{"inner_norm": false, "widths": [64, 128, 256], "loss": "cross_entropy", "optimizer": "soap", "batch_size": 128, "warmup_steps": 360}
Rows from block 7 of a small sound classifier, named by matrix and row number. Rows with one number belong to one neuron. Each number is 200 + 20 x the weight over its row's rms, rounded and kept within 0 to 999. All counts start at 0. After the name is the row's rms in percent of the matrix's.
After each neuron's rows are labels from the 100 clips, of 14976, where the neuron reaches its largest size: "strongest on" is what is common among them; "peak in band" is the frequency band that holds the peak. Only what is clearly more common there than usual is listed. The data: read English sentences (LibriTTS-R).
# gate: MLP gate (model.blocks.7.mlp.gate.weight, 256x128), inputs 0-127
# fc1: MLP up (model.blocks.7.mlp.fc1.weight, 256x128), inputs 0-127
# fc2: MLP down (model.blocks.7.mlp.fc2.weight, 128x256, transposed), outputs 0-127

gate.172,105,194,193,212,210,216,218,179,173,161,186,204,215,198,203,217,223,207,213,209,216,198,209,238,232,178,212,201,195,189,195,193,188,214,215,180,184,169,212,169,186,192,213,233,221,200,212,198,162,211,210,187,165,165,191,220,214,189,218,184,199,221,203,214,223,182,167,169,211,220,198,201,191,217,200,181,200,165,199,162,203,169,185,200,205,194,221,194,184,227,225,204,216,229,217,195,215,214,189,220,237,226,195,225,198,243,220,205,215,181,228,183,240,190,251,207,234,225,181,154,185,181,177,163,215,199,193,212,190
fc1.172,106,210,188,221,203,192,207,188,174,186,197,188,186,199,186,225,158,238,184,205,186,194,190,160,206,221,204,211,193,180,184,246,179,212,170,240,205,181,211,223,217,185,221,171,195,174,221,205,230,203,175,217,195,205,201,225,191,199,180,176,210,171,165,207,181,215,178,198,214,242,198,203,212,181,193,229,204,170,185,188,200,228,196,213,222,195,180,221,177,204,231,247,198,202,189,226,203,153,206,216,193,204,217,189,248,209,225,202,167,181,212,228,154,213,199,198,202,185,217,198,216,212,200,207,198,170,192,165,206
fc2.172,104,252,216,213,187,190,200,231,209,204,169,183,200,187,183,208,206,199,218,210,229,189,184,228,212,214,227,186,196,177,232,158,181,210,221,195,186,195,212,205,223,169,182,195,201,213,218,199,177,206,195,208,235,190,208,225,191,216,197,220,189,209,159,176,214,164,186,205,179,221,214,206,179,246,188,211,206,233,178,227,201,243,170,227,171,228,192,167,205,199,175,207,210,203,163,159,215,213,206,180,195,195,223,222,228,184,195,165,212,195,225,188,186,206,181,171,209,205,176,231,224,209,165,199,205,199,198,194,196
strongest on: voice: female
peak in band: 500 to 1000 Hz

gate.234,097,204,209,190,180,182,216,238,206,201,202,213,189,184,230,162,216,237,212,202,170,191,160,184,188,171,187,212,214,187,174,229,198,211,211,227,230,186,239,202,225,223,208,186,215,163,163,185,183,243,190,221,202,178,219,209,232,195,222,236,181,197,225,212,220,198,211,186,202,238,205,227,183,174,189,192,191,229,179,212,216,197,191,200,205,197,208,193,214,212,204,225,230,209,197,233,205,175,199,202,227,171,214,207,184,218,193,196,201,222,204,202,149,196,242,211,167,174,174,204,209,220,212,177,209,192,203,231,200
fc1.234,097,183,218,188,221,217,192,228,201,229,208,212,177,207,201,185,199,160,216,198,199,251,199,217,194,218,193,214,187,171,210,186,183,184,210,210,197,176,223,206,190,219,192,196,237,171,218,178,206,201,189,212,197,223,197,166,235,184,188,209,173,179,197,176,209,173,181,217,172,207,229,207,217,204,219,191,183,211,186,202,209,187,225,252,188,220,204,224,196,199,211,168,199,170,213,235,206,196,198,231,169,206,179,223,160,193,212,193,249,193,167,216,191,172,228,170,187,190,192,204,256,209,185,208,187,170,185,218,209
fc2.234,096,202,210,163,191,222,191,191,205,168,182,204,210,205,211,188,184,209,248,183,182,170,213,198,239,206,184,196,202,202,191,220,166,210,173,208,162,212,186,183,208,195,199,179,178,180,192,227,206,199,214,210,195,205,192,220,185,195,219,194,189,194,196,187,193,167,214,195,204,175,198,175,185,187,159,191,173,178,205,216,189,204,229,163,194,197,219,180,195,222,209,206,224,164,243,199,205,219,175,187,239,235,239,217,182,213,205,199,199,217,206,202,195,210,207,155,170,185,250,168,203,179,162,168,177,181,209,214,234
strongest on: voice: female
peak in band: 0 to 250 Hz

gate.177,099,195,214,226,184,183,205,186,202,179,211,214,200,217,233,262,175,222,155,184,211,211,166,204,202,195,170,199,220,183,208,198,212,175,196,205,200,186,193,219,210,217,201,217,214,235,200,203,221,213,204,222,182,220,183,167,224,188,181,183,206,189,193,202,164,198,218,220,207,205,218,178,196,171,219,186,153,196,221,212,202,212,222,216,196,214,197,203,176,186,223,174,194,217,204,164,197,208,188,207,219,216,209,214,214,193,218,194,190,227,221,204,231,215,182,182,226,163,162,184,210,207,181,186,230,182,245,140,223
fc1.177,097,203,204,152,210,216,187,209,212,240,232,184,201,194,213,202,172,177,185,187,199,180,177,211,181,182,214,211,206,193,186,204,196,199,192,222,151,170,187,191,222,226,217,208,179,213,215,180,187,164,253,171,206,206,229,190,193,227,233,217,228,227,189,198,142,193,201,203,189,211,204,194,184,169,186,201,185,205,219,208,150,219,213,199,163,209,204,227,174,219,176,186,185,190,196,210,166,238,213,221,218,223,204,204,223,193,216,199,186,200,210,212,197,196,211,195,186,198,215,221,178,217,176,210,201,223,244,185,175
fc2.177,099,207,188,196,223,199,235,216,227,149,228,190,227,205,228,184,192,221,226,184,192,200,202,201,191,192,169,196,193,214,166,227,232,217,182,215,231,224,203,213,197,184,200,206,181,224,187,201,247,182,193,201,190,226,152,180,225,221,211,162,229,201,220,198,201,194,225,182,224,208,167,175,211,175,202,199,215,201,183,185,202,221,189,212,212,167,217,181,232,142,199,193,224,165,193,202,222,181,164,206,195,160,207,179,193,204,201,214,211,212,185,208,203,193,207,177,196,186,197,188,189,176,212,184,168,186,208,182,170
strongest on: voice: male
peak in band: 1000 to 2000 Hz

gate.11,107,204,193,187,169,201,219,226,186,195,221,221,204,241,216,212,192,203,166,185,179,224,210,170,210,221,211,211,176,190,220,201,202,231,212,222,185,180,180,187,177,210,215,205,221,185,221,238,180,195,204,209,129,167,189,231,175,177,190,181,227,209,214,232,232,225,212,221,197,195,204,167,206,172,183,189,208,215,179,222,219,205,221,188,197,178,190,219,238,190,172,204,196,179,188,227,149,213,209,209,188,191,192,191,187,201,184,179,231,215,229,214,212,225,177,225,210,206,230,191,168,194,194,223,209,204,194,210,198
fc1.11,107,208,193,215,165,220,216,181,150,184,231,202,165,194,232,237,218,202,198,196,223,201,196,144,235,275,222,206,206,182,198,204,213,222,209,195,225,211,173,185,187,213,181,171,210,178,201,160,206,194,222,217,196,169,186,215,186,225,208,216,208,209,200,207,226,217,197,175,180,186,180,186,171,183,201,197,184,204,196,198,212,200,203,201,183,224,171,193,208,209,171,178,185,223,196,171,181,207,220,188,191,171,180,208,206,177,197,172,212,190,189,219,227,218,204,235,213,204,235,198,202,196,217,227,212,222,183,200,221
fc2.11,102,193,243,200,201,243,210,214,224,183,207,196,207,207,219,208,230,245,192,233,182,201,178,204,149,205,201,196,183,213,205,179,213,217,213,178,191,190,184,193,180,184,200,191,208,243,206,179,228,221,163,193,192,208,194,225,203,182,230,190,187,211,200,224,210,181,187,206,171,222,182,204,181,189,214,192,230,224,199,209,214,224,172,201,179,198,203,218,205,210,196,219,230,198,174,194,213,218,191,163,254,164,189,192,209,217,203,185,193,209,223,205,241,206,192,177,183,143,211,237,213,243,206,209,220,192,199,191,191
strongest on: voice: male
peak in band: 250 to 500 Hz

gate.3,098,194,183,234,178,209,193,207,184,187,241,218,185,175,171,226,203,201,206,178,175,220,205,190,171,219,228,206,198,212,211,226,205,214,180,177,206,218,217,206,178,201,188,200,245,162,196,182,171,180,159,187,215,197,210,210,183,207,226,211,209,185,185,189,194,184,179,158,185,214,198,184,208,195,233,173,227,189,195,246,196,227,185,189,242,200,205,180,208,209,225,227,233,228,212,187,229,215,231,231,159,224,208,193,221,200,199,171,223,192,191,193,220,187,225,191,188,204,201,190,180,205,167,191,220,185,194,230,229
fc1.3,095,224,211,215,196,193,184,177,204,196,211,234,188,183,197,190,178,211,204,220,203,196,164,199,165,220,197,190,160,225,195,245,226,167,177,170,155,198,195,194,178,168,200,201,208,199,195,182,211,194,219,220,186,231,212,147,199,199,234,196,231,167,196,187,202,149,199,159,177,218,222,197,208,176,195,191,216,207,198,219,223,222,186,206,211,204,194,214,209,206,188,221,224,213,184,201,243,173,216,209,231,206,187,181,208,186,187,193,187,200,210,175,198,215,228,195,183,189,203,222,186,205,219,186,144,199,222,178,222
fc2.3,099,155,179,213,174,195,243,176,148,231,199,200,255,162,190,195,159,190,206,188,192,186,179,232,200,183,188,202,222,224,202,230,217,198,221,194,206,167,192,227,199,195,205,192,196,191,191,205,206,168,240,243,212,183,201,185,215,196,208,225,185,195,172,208,163,227,204,173,182,223,211,179,190,192,187,186,198,206,174,189,200,181,211,191,182,240,205,183,207,236,191,158,193,201,198,240,204,200,192,200,212,204,196,204,217,199,194,196,223,194,173,170,218,193,205,208,201,199,185,223,215,186,182,222,191,176,226,227,208
strongest on: voice: female
peak in band: 1000 to 2000 Hz

gate.215,107,170,212,199,190,192,224,170,165,213,245,200,176,186,166,202,193,185,205,210,191,183,208,189,179,195,173,213,171,232,188,186,215,215,196,200,187,193,179,193,231,174,202,189,200,180,191,224,210,211,202,189,203,234,194,216,189,187,207,199,200,173,185,197,213,188,179,206,175,212,232,183,218,251,182,180,206,215,263,191,214,231,171,214,224,181,209,210,196,209,188,203,221,224,179,226,190,200,180,224,169,207,179,191,234,224,191,195,181,201,227,182,190,210,226,221,202,238,247,233,179,219,178,222,189,207,186,230,197
fc1.215,112,179,213,192,198,191,220,231,157,226,232,210,170,218,153,186,207,185,229,191,214,191,221,217,201,206,207,209,248,182,164,212,207,207,179,228,207,216,201,179,213,229,206,178,197,186,181,205,206,230,215,184,158,185,162,219,218,216,201,189,191,211,204,230,206,205,216,201,158,222,216,201,200,229,212,207,227,269,180,226,229,202,194,180,191,159,206,193,188,170,178,193,210,219,199,193,206,176,194,190,216,194,174,201,204,233,198,224,196,209,161,195,201,186,179,199,206,196,235,203,197,197,189,225,202,207,199,180,208
fc2.215,105,182,199,232,179,220,202,180,208,183,175,131,189,192,218,234,239,241,197,186,191,217,195,193,218,176,200,181,173,209,181,226,221,169,192,202,209,212,184,215,174,188,214,209,171,178,218,191,236,222,228,183,199,224,222,243,233,185,225,205,195,189,208,185,201,234,236,216,179,211,208,204,213,222,224,211,210,209,189,227,214,179,219,163,232,200,184,205,206,189,200,195,205,183,219,205,207,203,209,170,204,227,193,204,209,195,222,205,187,212,211,213,230,192,211,198,168,257,225,212,210,194,208,209,217,207,185,181,182
strongest on: voice: male
peak in band: 250 to 500 Hz