python train.py --model="sound classifier" --dataset="read English sentences (LibriTTS-R)" --train_examples=15625 --gain_aug_db=10 --time_shift_ms=100 --n_mels=64 --hop_length=640 --input="log_mel" --spec_augment=false --win_length=400 --targets=["voice"] --num_classes=2 --arch="convnext" --isotropic=false --norm="layernorm" --activation="swiglu" --mlp_ratio=2 --inner_norm=false --patch_size=[4, 4] --conv_stem=false --depths=[4, 7, 4] --widths=[64, 128, 256] --kernel_size=7 --mixing="mixup" --loss="cross_entropy" --init="orthogonal" --residual_init="none" --optimizer="soap" --beta2=0.999 --lr=0.0027 --beta1=0.9 --shampoo_beta=0.999 --eps=1e-08 --precondition_frequency=16 --max_precond_dim=1024 --one_sided=true --adamw_lr_other_params=0.0025 --steps=18300 --batch_size=128 --epochs=149.9 --lr_schedule="linear" --final_lr_fraction=0 --warmup_steps=360 --weight_decay=0.1 --adamw_weight_decay_other_params=0.01
Rows from block 11 of a small sound classifier, named by matrix and row number. Rows with one number belong to one neuron. Each number is 500 + 25 x the weight over its row's rms, rounded and kept within 0 to 999. All counts start at 0. Numbers have three digits each. After the name is the row's rms in percent of the matrix's.
After each neuron's rows are labels from the 100 clips, of 14976, where the neuron reaches its largest size: "strongest on" is what is common among them; "band" is the frequency band that holds the peak. Only what is clearly more common there than usual is listed. The data: read English sentences (LibriTTS-R). In brackets: how many of the 100.
# gate: MLP gate (model.blocks.11.mlp.gate.weight, 512x256), inputs 0-85
# fc1: MLP up (model.blocks.11.mlp.fc1.weight, 512x256), inputs 0-85
# fc2: MLP down (model.blocks.11.mlp.fc2.weight, 256x512, transposed), outputs 0-85

gate.59 101:517466508479513546513547483479485519500506477480472498499528481453496484514516488484512507510493501484470520500544456501466478521490531470494550451492506501485491512529480486491464522477532480476458463523488479483496513492504472462488516541514482480470539525
fc1.59 098:508458511441474497530542476491477495515511480495524490476507487476527517518463515507494537530502517517477454453488474468486492527514506479489538453473492450487510486467514489502468503523520521513475510530441492462494514480458452492532483500537450456480494498
fc2.59 099:496482520543495539473485529478459492473527517519476507518497524493494534543505483492520497537539533519545542481506502490459498513510485478475499498508503534479481476514485460538548496524494495516486525474455528478481456483486484494482523442500533480486510508
strongest on: voice: female (88)
band: 2000 to 4000 Hz (84)

gate.212 098:484467522492513526519528528519494488501505499519482513497522513507441533477524505477509499489491516480514486510488449490461470523473529445475494523497501558481537507524517537529483481511498461493476503511517554488507501532540515480473473508512526509538501529
fc1.212 096:537504423486491453500486471512494530487494474525504464461498469458550535467455506517504515488508467488528503498473486519520525493472532480531482475485554457470542440494502451488506480522478528503527501466493498491523494466468530487498501518494504491497501472
fc2.212 095:504463503461496484501474510467483495509519522461481517488498495528488516510497500538525560481502484488507512467492530511499522443498530503512496458522477483505482493522486528479459497522526482495470481531450522547453499521578520478513498509451484531454442481
strongest on: voice: female (94)
band: 250 to 500 Hz (92)

gate.90 097:516530464518494474485496508511525456508510466491477518512519525489468506479488528480477476588530519495492533535540521518469466489534507483526529525490521519438506501544511447510521518511505455463510511524495549463488504457488487452507493515501469533503471492
fc1.90 102:499495423530462461528511533514479533491503475513502532512510484489557502458512451486501506475439479495470542500509528495482543506487520470498515483540507497445518506474545520489510526494501495495469490458517582516514455513526514463529482482527477510507474519
fc2.90 097:472512495479449511501489506514493467476467485495493510498482495486508465505508522466475473488502479481502511459473501508495497496456485518470482488456483489487505468503519484516462472533477520510522495560474531538501465499447505563479467460491500505524484460
strongest on: voice: female (94)
band: 4000 to 8000 Hz (85)

gate.170 090:483498418501507543526506516528464533511525484487503466500513510462511469519477492480475524508486519487509527547524507503517487474487492486484435532510489508513490502580487486500474433497546485536520509521481462495508487453464490501469486518523495491460485515
fc1.170 090:465484491518502538526496470521540492445512476512516522499498486532465498509486514494504492522514510500493505449473502480496496491478525472518475516502506513485481523478524514490490486523533532521461493487499504507510511470537520520494488468493549510528483504
fc2.170 095:500448532456522509483474523493481502530508521478507503523522481498494538545491487488478501544503499537494490519482502530482521528486487479509490524510539484480499503499510508514556508509529464465510485532569496486523479493494501513484496469504483515493516510
strongest on: voice: female (79)
band: 250 to 500 Hz (70)

gate.93 097:463487468518520486493513511465495501530528485499548440502493489510481515520471517475514506520517523499575482521533512440499506490466524452550499542461512521499483495520491499491471498462487496526539491478459450522464508529501464480490494494508522486469524513
fc1.93 099:515535511514513522503450450472478531478508506494468479471475488510520508490494469491486481520504550549472514490492459448512504506489520505483492513501519491481499480508538532498548468464509522475487506503465478511508477518515533532502502504472478498493512495
fc2.93 103:502517464475507515515556477495477499488515535481540508477476480518452495502528510467490524539502513483534452484489492484503499477524549457487513497470514495498466528531530502527503503462520476472511533520489489482503471530521496499513472561512474535503467517
strongest on: voice: male (81)
band: 1000 to 2000 Hz (75)

gate.292 111:498478528452460500482504511525462449480463514513487476538454464493507462526492558506481531521496575485510513527492491521489455525512501439515498462506503547501522501529524495504517504480522539542545498495446521506489466503517498494483513488512466539472512533
fc1.292 110:485508507477464516508489470489508470472510500466542530525499495493543500498475499525559503519486500478524529511489457455527506508463496504487496513550470526520508476536460491458527489513574488499525487462455515530507509564466499534516527500531501508504488493
fc2.292 107:546468516505537481474537476483508503529504499515509484533528524484478496512511534517501465531444468514503484519496490469496525462531501539524475537523491503470508472491470496545473488484538500531505510496501534487475508499499511511509518521496507501452489532
strongest on: voice: female (86)
band: 2000 to 4000 Hz (66)

gate.425 106:502520534478542505512498513520521494504499528525506534569530481505516502515514479504515489483506525509518523514477522490502473470483523475550510548468501501532462544500508504478499552511516515496458490483508496496541484518494479518484515525479511544478502489
fc1.425 103:485517532510553504519477547507497486474486544546504508549475488530522463485509521506476507444484544518501514479530488499516479482542509509489495509515523484521503542457500528479466517486487510498456499488521539442512542495505488494498512510508523518518483501
fc2.425 105:513487510535510481495472513500494495457489539478510485504491503493507474482506493547511507463501491507485531483525533552516536476496480470545495462488445497502487457535514502463553490503485521478498527478518499527503515499477521515465544477493479518528532518
strongest on: voice: male (91)
band: 4000 to 8000 Hz (88)

gate.268 104:471514484531540526499496499494512524461439494487507462549508534503540483530514462475513529470485510507488494465495525476472491521541539477494553523491443472525492494516526515502484509421473480497481513506530536473479506556484454474474526482548458501518443483
fc1.268 104:536486506513555484500554498503491485534478511488459474511520528529451495474477522484507522503554493489537481483512502462474506473492518494482518514497474450515511530504475501523520499532539452484460499495442494510504483499523501461477529491487501479498494553
fc2.268 102:485522497512447470466508522515504472478505497473520487514517487519543502536501536517462510503514469482501494467564508522474496497503523490548474551462492518482498523493543511506542539533481543443526527539518480484540523468520517481492458460537530500536515440
strongest on: voice: male (75)
band: 1000 to 2000 Hz (77)

gate.31 103:491532500498547510514519467481539428512508521500518501449490570543523531522516510567538505496511529502503513472476503491508509513513525490500498514487510501492534514495526495504484489462491543506495519477512487503513495495476514468524486531525461506512480471
fc1.31 103:479507491463520480525539535509474537515494502509484491500513509554454522491526475499487500537517485541488518486482505490510504512448499491523467510476498513522529486489505537495483500515460472490470472480552506506524455547471496456499495515501490507480507538
fc2.31 098:476516492494526474507508514507511501495463530447475559524454482522522506483516484481522519521442483505480458483505487488482477533489440510505511483520510530485500478527537528471512478494462488455488517498524508522473473511510510509478475496514542448490503522
strongest on: voice: male (81)
band: 250 to 500 Hz (87)

gate.135 098:533477537511539463479480522511487536532506488488485505475470512505480496479436525513500502520498517517502498515493522454530564488504488470533545470434509495505530518484514497463486493465532503490505493472518537510488518490487484506480511501475477528547534503
fc1.135 102:483513493540495488508531464475498531527490482543463474512505508476474488511508515512481448540518530517504537500550467477528549518514488473457476513517497539462486509464479513488479484531488522508513534534524559460489500488511533479551521528508507496539504458
fc2.135 104:472535511524517525516475474505487488480479488511466527479527505513526491494478501421463495497506517512489516501511530468484507513471486462491488470507499485486501493482484471481470505477493522486547474533481515496526507521560498486545473441502503481525456472
strongest on: voice: female (79)
band: 2000 to 4000 Hz (58)

gate.107 104:506502438479518561498487450458468495435541529509509493512483530458507558474508477500433469508487504495462513495499484482473480549458485493525482466450501493543505474516499517552463510489483500503501466547507532479525477532525501492534454458478498491521493461
fc1.107 097:494492515478513489520564500510541470520541507494488466524555453547496501527513481460515528493477506515499513494536498527487511526520526518504461541517514489478515473528525492491463457461545504497483536495499520500484473481527491463449505473499478491533496527
fc2.107 096:527489531517533482493513510490504487501477511512549479518486510507499501513485506486447499469540572522514506527529492501504512499490511478479558508523512548527470504465467471521517518448506502526522516529519512513481501468513504518492475506494536513515505472
strongest on: voice: male (79)
band: 4000 to 8000 Hz (59)

gate.37 110:525524509521476524509500498499470485474487475504515536508511514515479554464509483502524489528519522482488472501505490477515513461483534548523523475518432506522527480528441505478486522533495538526494506513532505480478510484497482518525513416545459479484517473
fc1.37 108:518511507528451529530525494517500477475478515528488501449519505507514497491478486503502480512535464489463510487492526478490477496470477501519487511479458516527517508507488529474507541486508526471506465476502545533557492470477491509449541459484551456498513469
fc2.37 108:473498531510517517524487504529537473542506518512457469501500486529508494491523481549457507527484496491524542477507475538510465521440503541513513507527487495536469498491533472509534487477489499510489531480501475493483481476499537483479485446529493474503539479
strongest on: voice: male (87)
band: 1000 to 2000 Hz (70)

gate.416 092:493469481522450546528494521508530459502489498490549509487491515541475502504483531448525492469501495534536468527494495485514536513508564472514508525540524515477478495484523492468486503476470473524493505492515508501522466484526507505467530479531534517491511498
fc1.416 094:524521516459539488519473506494495494485548462473459515533508502526457476521496484474488483455508520501477504472530480523481539489533499499460501495535490538473492475469485543490509553534467547497535497507488502514505497507497549500528494514491485492515505497
fc2.416 096:502538496530541506509516534517477490500453505503497501505512512525521548470465509504526479504491507495538519497536471507486517507474501554469492503493490503540462464508469467447492509533479559503511497495453498533493483461471472516496504530487491478487488523
strongest on: voice: male (86)
band: 4000 to 8000 Hz (75)

gate.303 099:466530470512490510467510488531491511484506516513471490528554530493520481567538538499521498491512513562504512500491519503478479505543507517516499535467505491521505490512517478499485488487463496503506509499522482467502543502512494484465483479471471490536470492
fc1.303 098:465451484487492512520500438511565485489489518474500493526506532499502476475528515452460499469489564551483524522516512464492508503500468478496516525513502510478513529509487503489516509507488543509513539483513446503487496457486499489495523505491515545558478476
fc2.303 099:507473503522536527457484460506514512499502543455500545459511521505515534562459444488490535511499482463541514538493486501498515464503468514472497502463511493503484465500502501523470492505491505502496441477474431463456481508554454488547496497458475517502519477
strongest on: voice: female (80)
band: 250 to 500 Hz (89)

gate.291 104:529502483504506480482534506500491499521482531473510503484500507484511480467484517457515511503530481499511483469517497537499495516504493459520451468466462465502482471571508538470532504516484487508507485523484506497453507515477492496506483548505501480513497484
fc1.291 106:474511505542515466489510464473491505484460552461517519464513541519507488503501517480525455477504539500516486473506486516519513501476521497507466507472507510537489504463487537511499521495523482529522492482490478482477515492480533522512476530505520504509494510
fc2.291 109:527531503529476514512536483521520506481475473505496479479524548514549486455492522558509454550528464516514490511551506480457520420471502512576465492504463494495503507511511496471484482518515519515475498511533474489489509507489491496502511505511504501495485496
strongest on: voice: female (84)
band: 1000 to 2000 Hz (74)

gate.167 103:472508526484507554489492474501487494492479500515507514524498520493500525528460503436508528477516547490501476534531468520482478486441488549511498479483515470498524457479514532532528503537516480486529494464501526489443489463488535473519508516510474483473525491
fc1.167 102:473471510511477515506512540508499490539536491513482519489457475501509474510505473539463501510491469444546531516491541500511498495487498503527504473451495509511471487469534480532474458521476530466514464495501484494533496459506468495479518534520502536506515494
fc2.167 100:511497481512535491515527471467458515507480495553495465512482495490502478481515495525523476468524449469492462511469504502514516474486517503541554478528516486510514509515499510526513509489512489489472516501526476488510491483482520479468468468482507531532540493
strongest on: voice: female (84)
band: 1000 to 2000 Hz (56)

gate.382 099:505504484466508519506495543490486530569493468534497499466483465504493515485483524557493510492484510520502463527506468524517518481494463557505456530515494474462512523482513537492524480535483468492498491498478484485526474470520465454485525515462512456508473498
fc1.382 097:516499487492506518494531498490502511509509510514516473515477547509534493565470544518505504473499473524507477500478482544466479487520446447503475551528520520496548462523510521464517510481500481517433457504519521533451494522480498463485521462521497498520505480
fc2.382 101:528508507467504505495502494483556474526526499535515508517537525490541492470465480496490564509511502551487481461485510476503525516461488480490485519479522520500519467492498477536511533517530499534538486519497446466513551480498487475530500503525552503510506476
strongest on: voice: female (87)
band: 250 to 500 Hz (80)

gate.149 106:517488466518461554551524529491435511508551498512522524479521517515542492509504490502526505503492511483551517503471500509474537464499473513550509504562480553489527458522506535496481484512494488482485508504457513534480512470466441473491532483497484452520534518
fc1.149 101:514518523539553502477513497562479457501510515498478518473509493505478495494513528511555520485529473520529506511491502472475489467439539465490504513504511525527483490511473497529537477508510514524466438528478529530515506513488448543498489496508509483546505478
fc2.149 099:500491531494506482522491504531507535483516526544496520537534507496488527451444464499544477541493494431511460475516538470491492506503470501500443496498522479519514508475505485500460500484506474450535458496480493492495513477523521479453489492471499471518516456
strongest on: voice: female (93)
band: 1000 to 2000 Hz (93)

gate.386 106:528471471496433479467542491529440508481493459441488477506537502483488478551506524481484572491523477522508472524499540495492458468498533512529508496518451490518566519477481483519502554498480490485460464534470519479502493506498504524462488479534530493505526511
fc1.386 109:495514456527519516531453514532471512498497523516505535486522517501497450462468547552493438519496502481491518475523461491536517497486494460517518498500491490494521462516491475496557491526487527458485524485559507529463494486504528558503510495503466511461516489
fc2.386 106:459525540512490525511493514453478481510514505488519508488475478455506492504459483479531531531519484485498496454532463468518475526499512499497492499509505477531512495480513532528474500483498511465465515460511509486475491484508462545497484490458505494500498539
strongest on: voice: female (99)
band: 250 to 500 Hz (92)

gate.455 095:504513531483504514489510501453514486483476495484483464477471522488503510478514519526468530506521482477514475515537475487486485527471528534513543492465540499493516476522510529465460508509543500484466515497469504493488499494438526505519493523553511532459471481
fc1.455 095:507522525511454556510478516492480481503503522487465482510518503472445517529500549515492496497534519470511505518519429522473506538509487492485504488508520491502537470483512505521502482519539528495499485532510477491482532488457490522503489530498507513499485500
fc2.455 098:448515466533523507511498502462529512525503482514445514495485500481474536475485514507495469595457490571512533459495496483514504541451482478479481498517491532478503460497481513499451513462502512500489485484525513512514503498495462436475488503478524513492528498
strongest on: voice: female (87)
band: 2000 to 4000 Hz (76)

gate.349 101:505508464485496478503499522472446531524518549486472465509553436504531488512498508530492510468457471518512466480515493535501519523519475486480478536468541478481505562510492500496488496511504496516520495566483447460457512487489523556517474515493526538504539505
fc1.349 095:536516547505510453529520511502499522458514520484531509513520548437506474460487462464469504498462492450503475496548505508490480509514501474519519522515460536542520491492536501532473518487518455506480517508512552527503496484515474485505472461484480500490546509
fc2.349 100:462495471524482488502499496526490488508536449492492516455477500508555528503565487508529471508507519480526481486494481476520517501507513521523534505494510471549508499502441528484499497447492505484538494512541523568507518505487531482510525503540497483511448499
strongest on: voice: female (100)
band: 250 to 500 Hz (100)

gate.458 105:505506532502483546499512501529487474480499508490520434487493508533484528519484544476534509501487540511494484471467474575457486492478512546492469496523508514504511485443535507497501546516493480484494480511509482490530512504482510501516490522517492509500504521
fc1.458 102:486494502516494490473476506519473502504495477453519480502508510519393516551490495486469527447506478506483461494481474477473503475494504531518464503511521493528530486483523526483485512489480484541482481539534505512480496502514483462462470483478501500482491483
fc2.458 099:536509466490538509482494484457495516482473498526478454520502461488515490517528491490489490528493502519497489543507517559511484528516513486456507481485478547497488471551492453492515495507520514503499486484493506513484520464513516468501529520496487527477540483
strongest on: voice: female (94)
band: 250 to 500 Hz (99)

gate.159 099:551552471474521473531534528491440553483526483519512507504479513505468546531487489494480525516514478481480488507511529468496546487474498565493478475506483491534494456509470520421520489484481474496518488507525480501487492469501479512495526495481499523511520497
fc1.159 096:550516494524509518518510472492520468452470525518506489502504478516511559532511514510548500536490501456529491512530507493499530473492490489497501465491480509511459502495455468508486486489474485484486524507546488511506523530560500531513527482482498476512491454
fc2.159 094:507515493502488503491466506533511511506475552519461515507510492477503540529507508533487525549507579483499499504496496523487471481498536511537468511481475514527497530485529508489499471525553506502494513489527472486504498469466511501500494506511491470532498469
strongest on: voice: male (81)
band: 1000 to 2000 Hz (62)

gate.263 095:476522507508521531469536509498463511477520534506489510494524521524528503478448511487537557489497520531468522490488471523519526531503504492448519495457508511506504488534494526530532460537512480534503497454477517503490462532517488478497451472481476498543473488
fc1.263 095:485481442510508529530452518513513488502519492491493499499501507474500495504458469484489516486483486508515472532512506472504469538533501519476521440506519489486536531479489495471523483457496478473482519485509488520497488484538455513501506498534521536476517507
fc2.263 095:500479479483514500499515501519474530505496517469543469551438531480479495499516491462526567485542500486465481528457497521515560468577514492532520503527504539507498484484460488509479464488485509511497530474487511497447498501507478519504520490522522522486526493
strongest on: voice: male (84)
band: 2000 to 4000 Hz (66)

gate.372 106:522456518532486506527481513444502496495526540471484470527499489510492456487499499504506491462500519484498513512499518505523502516506490468464495540472528505472490497526461462515492525541499535516486540513519495507456491528450509450498519514489492467516468489
fc1.372 103:504494504494535466517450504511509500493462519495459491503479499470470498503520522529488490521499529514479539495438503536552520491456504488485486510497499492509501515535526517495520502482553506500506463505508485577538515464531530514527479460515512450451525507
fc2.372 107:545490485495472502493540530487474521535482501505532511440472514485492497475545468502484495504521471501452465492496474540507528470513506492529493495492546469479500504503501518483502479517488510483485493493484522468487458530486462497503530457512488509491508476
strongest on: voice: male (79)
band: 4000 to 8000 Hz (51)

gate.309 105:515512541561484514518482440518468514500488503524452484492507522522502522524537511518541542504489502504467494490507526493504496501493484496499501455542502494516493508501520518502519480480501496532456505510499517452541513497513523497486467455513535493507532459
fc1.309 104:565550476545512531486508525489512539531512530530508505482550543473531509493478495518537504471482493517485527481505489502524501476507455513513544546536458526475507484526462539492500431511554485497507498485499518528509522480442487493483509469506511493498555477
fc2.309 098:479483550524487554529460529500508471541471533473486522475476473534516498538466497509537556537502527508497511477486473505488539507492502516532470501521497490535506500527511511517459554483491484502450533453482498480537506504459488480473447486490500489502471514
strongest on: voice: female (82)
band: 250 to 500 Hz (82)

gate.508 101:509497462488488486510484515558532509463477461529466498452513508454491456495514478513480513469493459463497495464486529485514536498503490568519537510517518541515511442475482532510470529540506551477490511491488476499547498517502486471507485535494535455475506509
fc1.508 099:501480507491493480507494531494502484543480490530518490505518411482513517466484467487483499486510478468483427468507518517491478531553487519459560492520538472549470509464504549503506520542512519502524514504463478448531497540476497495487514517449516486443461545
fc2.508 101:494501501448502501487521535492530518489517516497493514506474488475482503507487513476512495520456501489483499468487559528469469535494501530470557477493500492545514515520522443498503493506557513471489483460489498535506439503495519507491523487480543554505462513
strongest on: voice: male (88)
band: 250 to 500 Hz (85)

gate.468 094:501494473548530483452502488479528436464524530516487490518476508457502515493486521512528490517479510491522553526517477511508479501510471513507548539484510505490498484496511518470545505530526478515489550485498589466508498491467517497469468484533469474490527504
fc1.468 094:478503478456466437487463481521499467500545490526471509532441559470533492491487529495519483530485519539519557503489470492544445474508503512502499490534504498496478489500550505500482513506490516519491510500502596476506476501472501470481461507515448509451517503
fc2.468 095:455486449531515538489507517466514466496445523506504502431521550520513486511511513458462549509525489501495528512478511516550479470466539468516504481458467494507490460500506580507455523500535480534487537506481528544548443472473498474481538520563481498489523490
strongest on: voice: female (89)
band: 4000 to 8000 Hz (82)

gate.165 105:468530527494509509463519511524453494501509517495488496477500463483512514466445525491458498507463519531482472496556485479448532534509494482531471512523544519514499533498513485544498514447540542470518486481500520494494547511490521462521479542472491540479480487
fc1.165 105:512501505487506478497511452481535504549523440522501501500511440479495494474543479490500518520502485515513472524534479534497512506463508513492547467511479512521483501537508518502525518513554473476496503486471503494513507483504507508490507489507519461506547510
fc2.165 103:495460504523508516493513515498514525440489488483465515459467470501487474492498522505484529509502493469493497518466509500492506498535494411472503510506509486495510469518473507485491461436476540495500457534492469541503486493493498535490465530434500494479493511
strongest on: voice: female (90)
band: 250 to 500 Hz (65)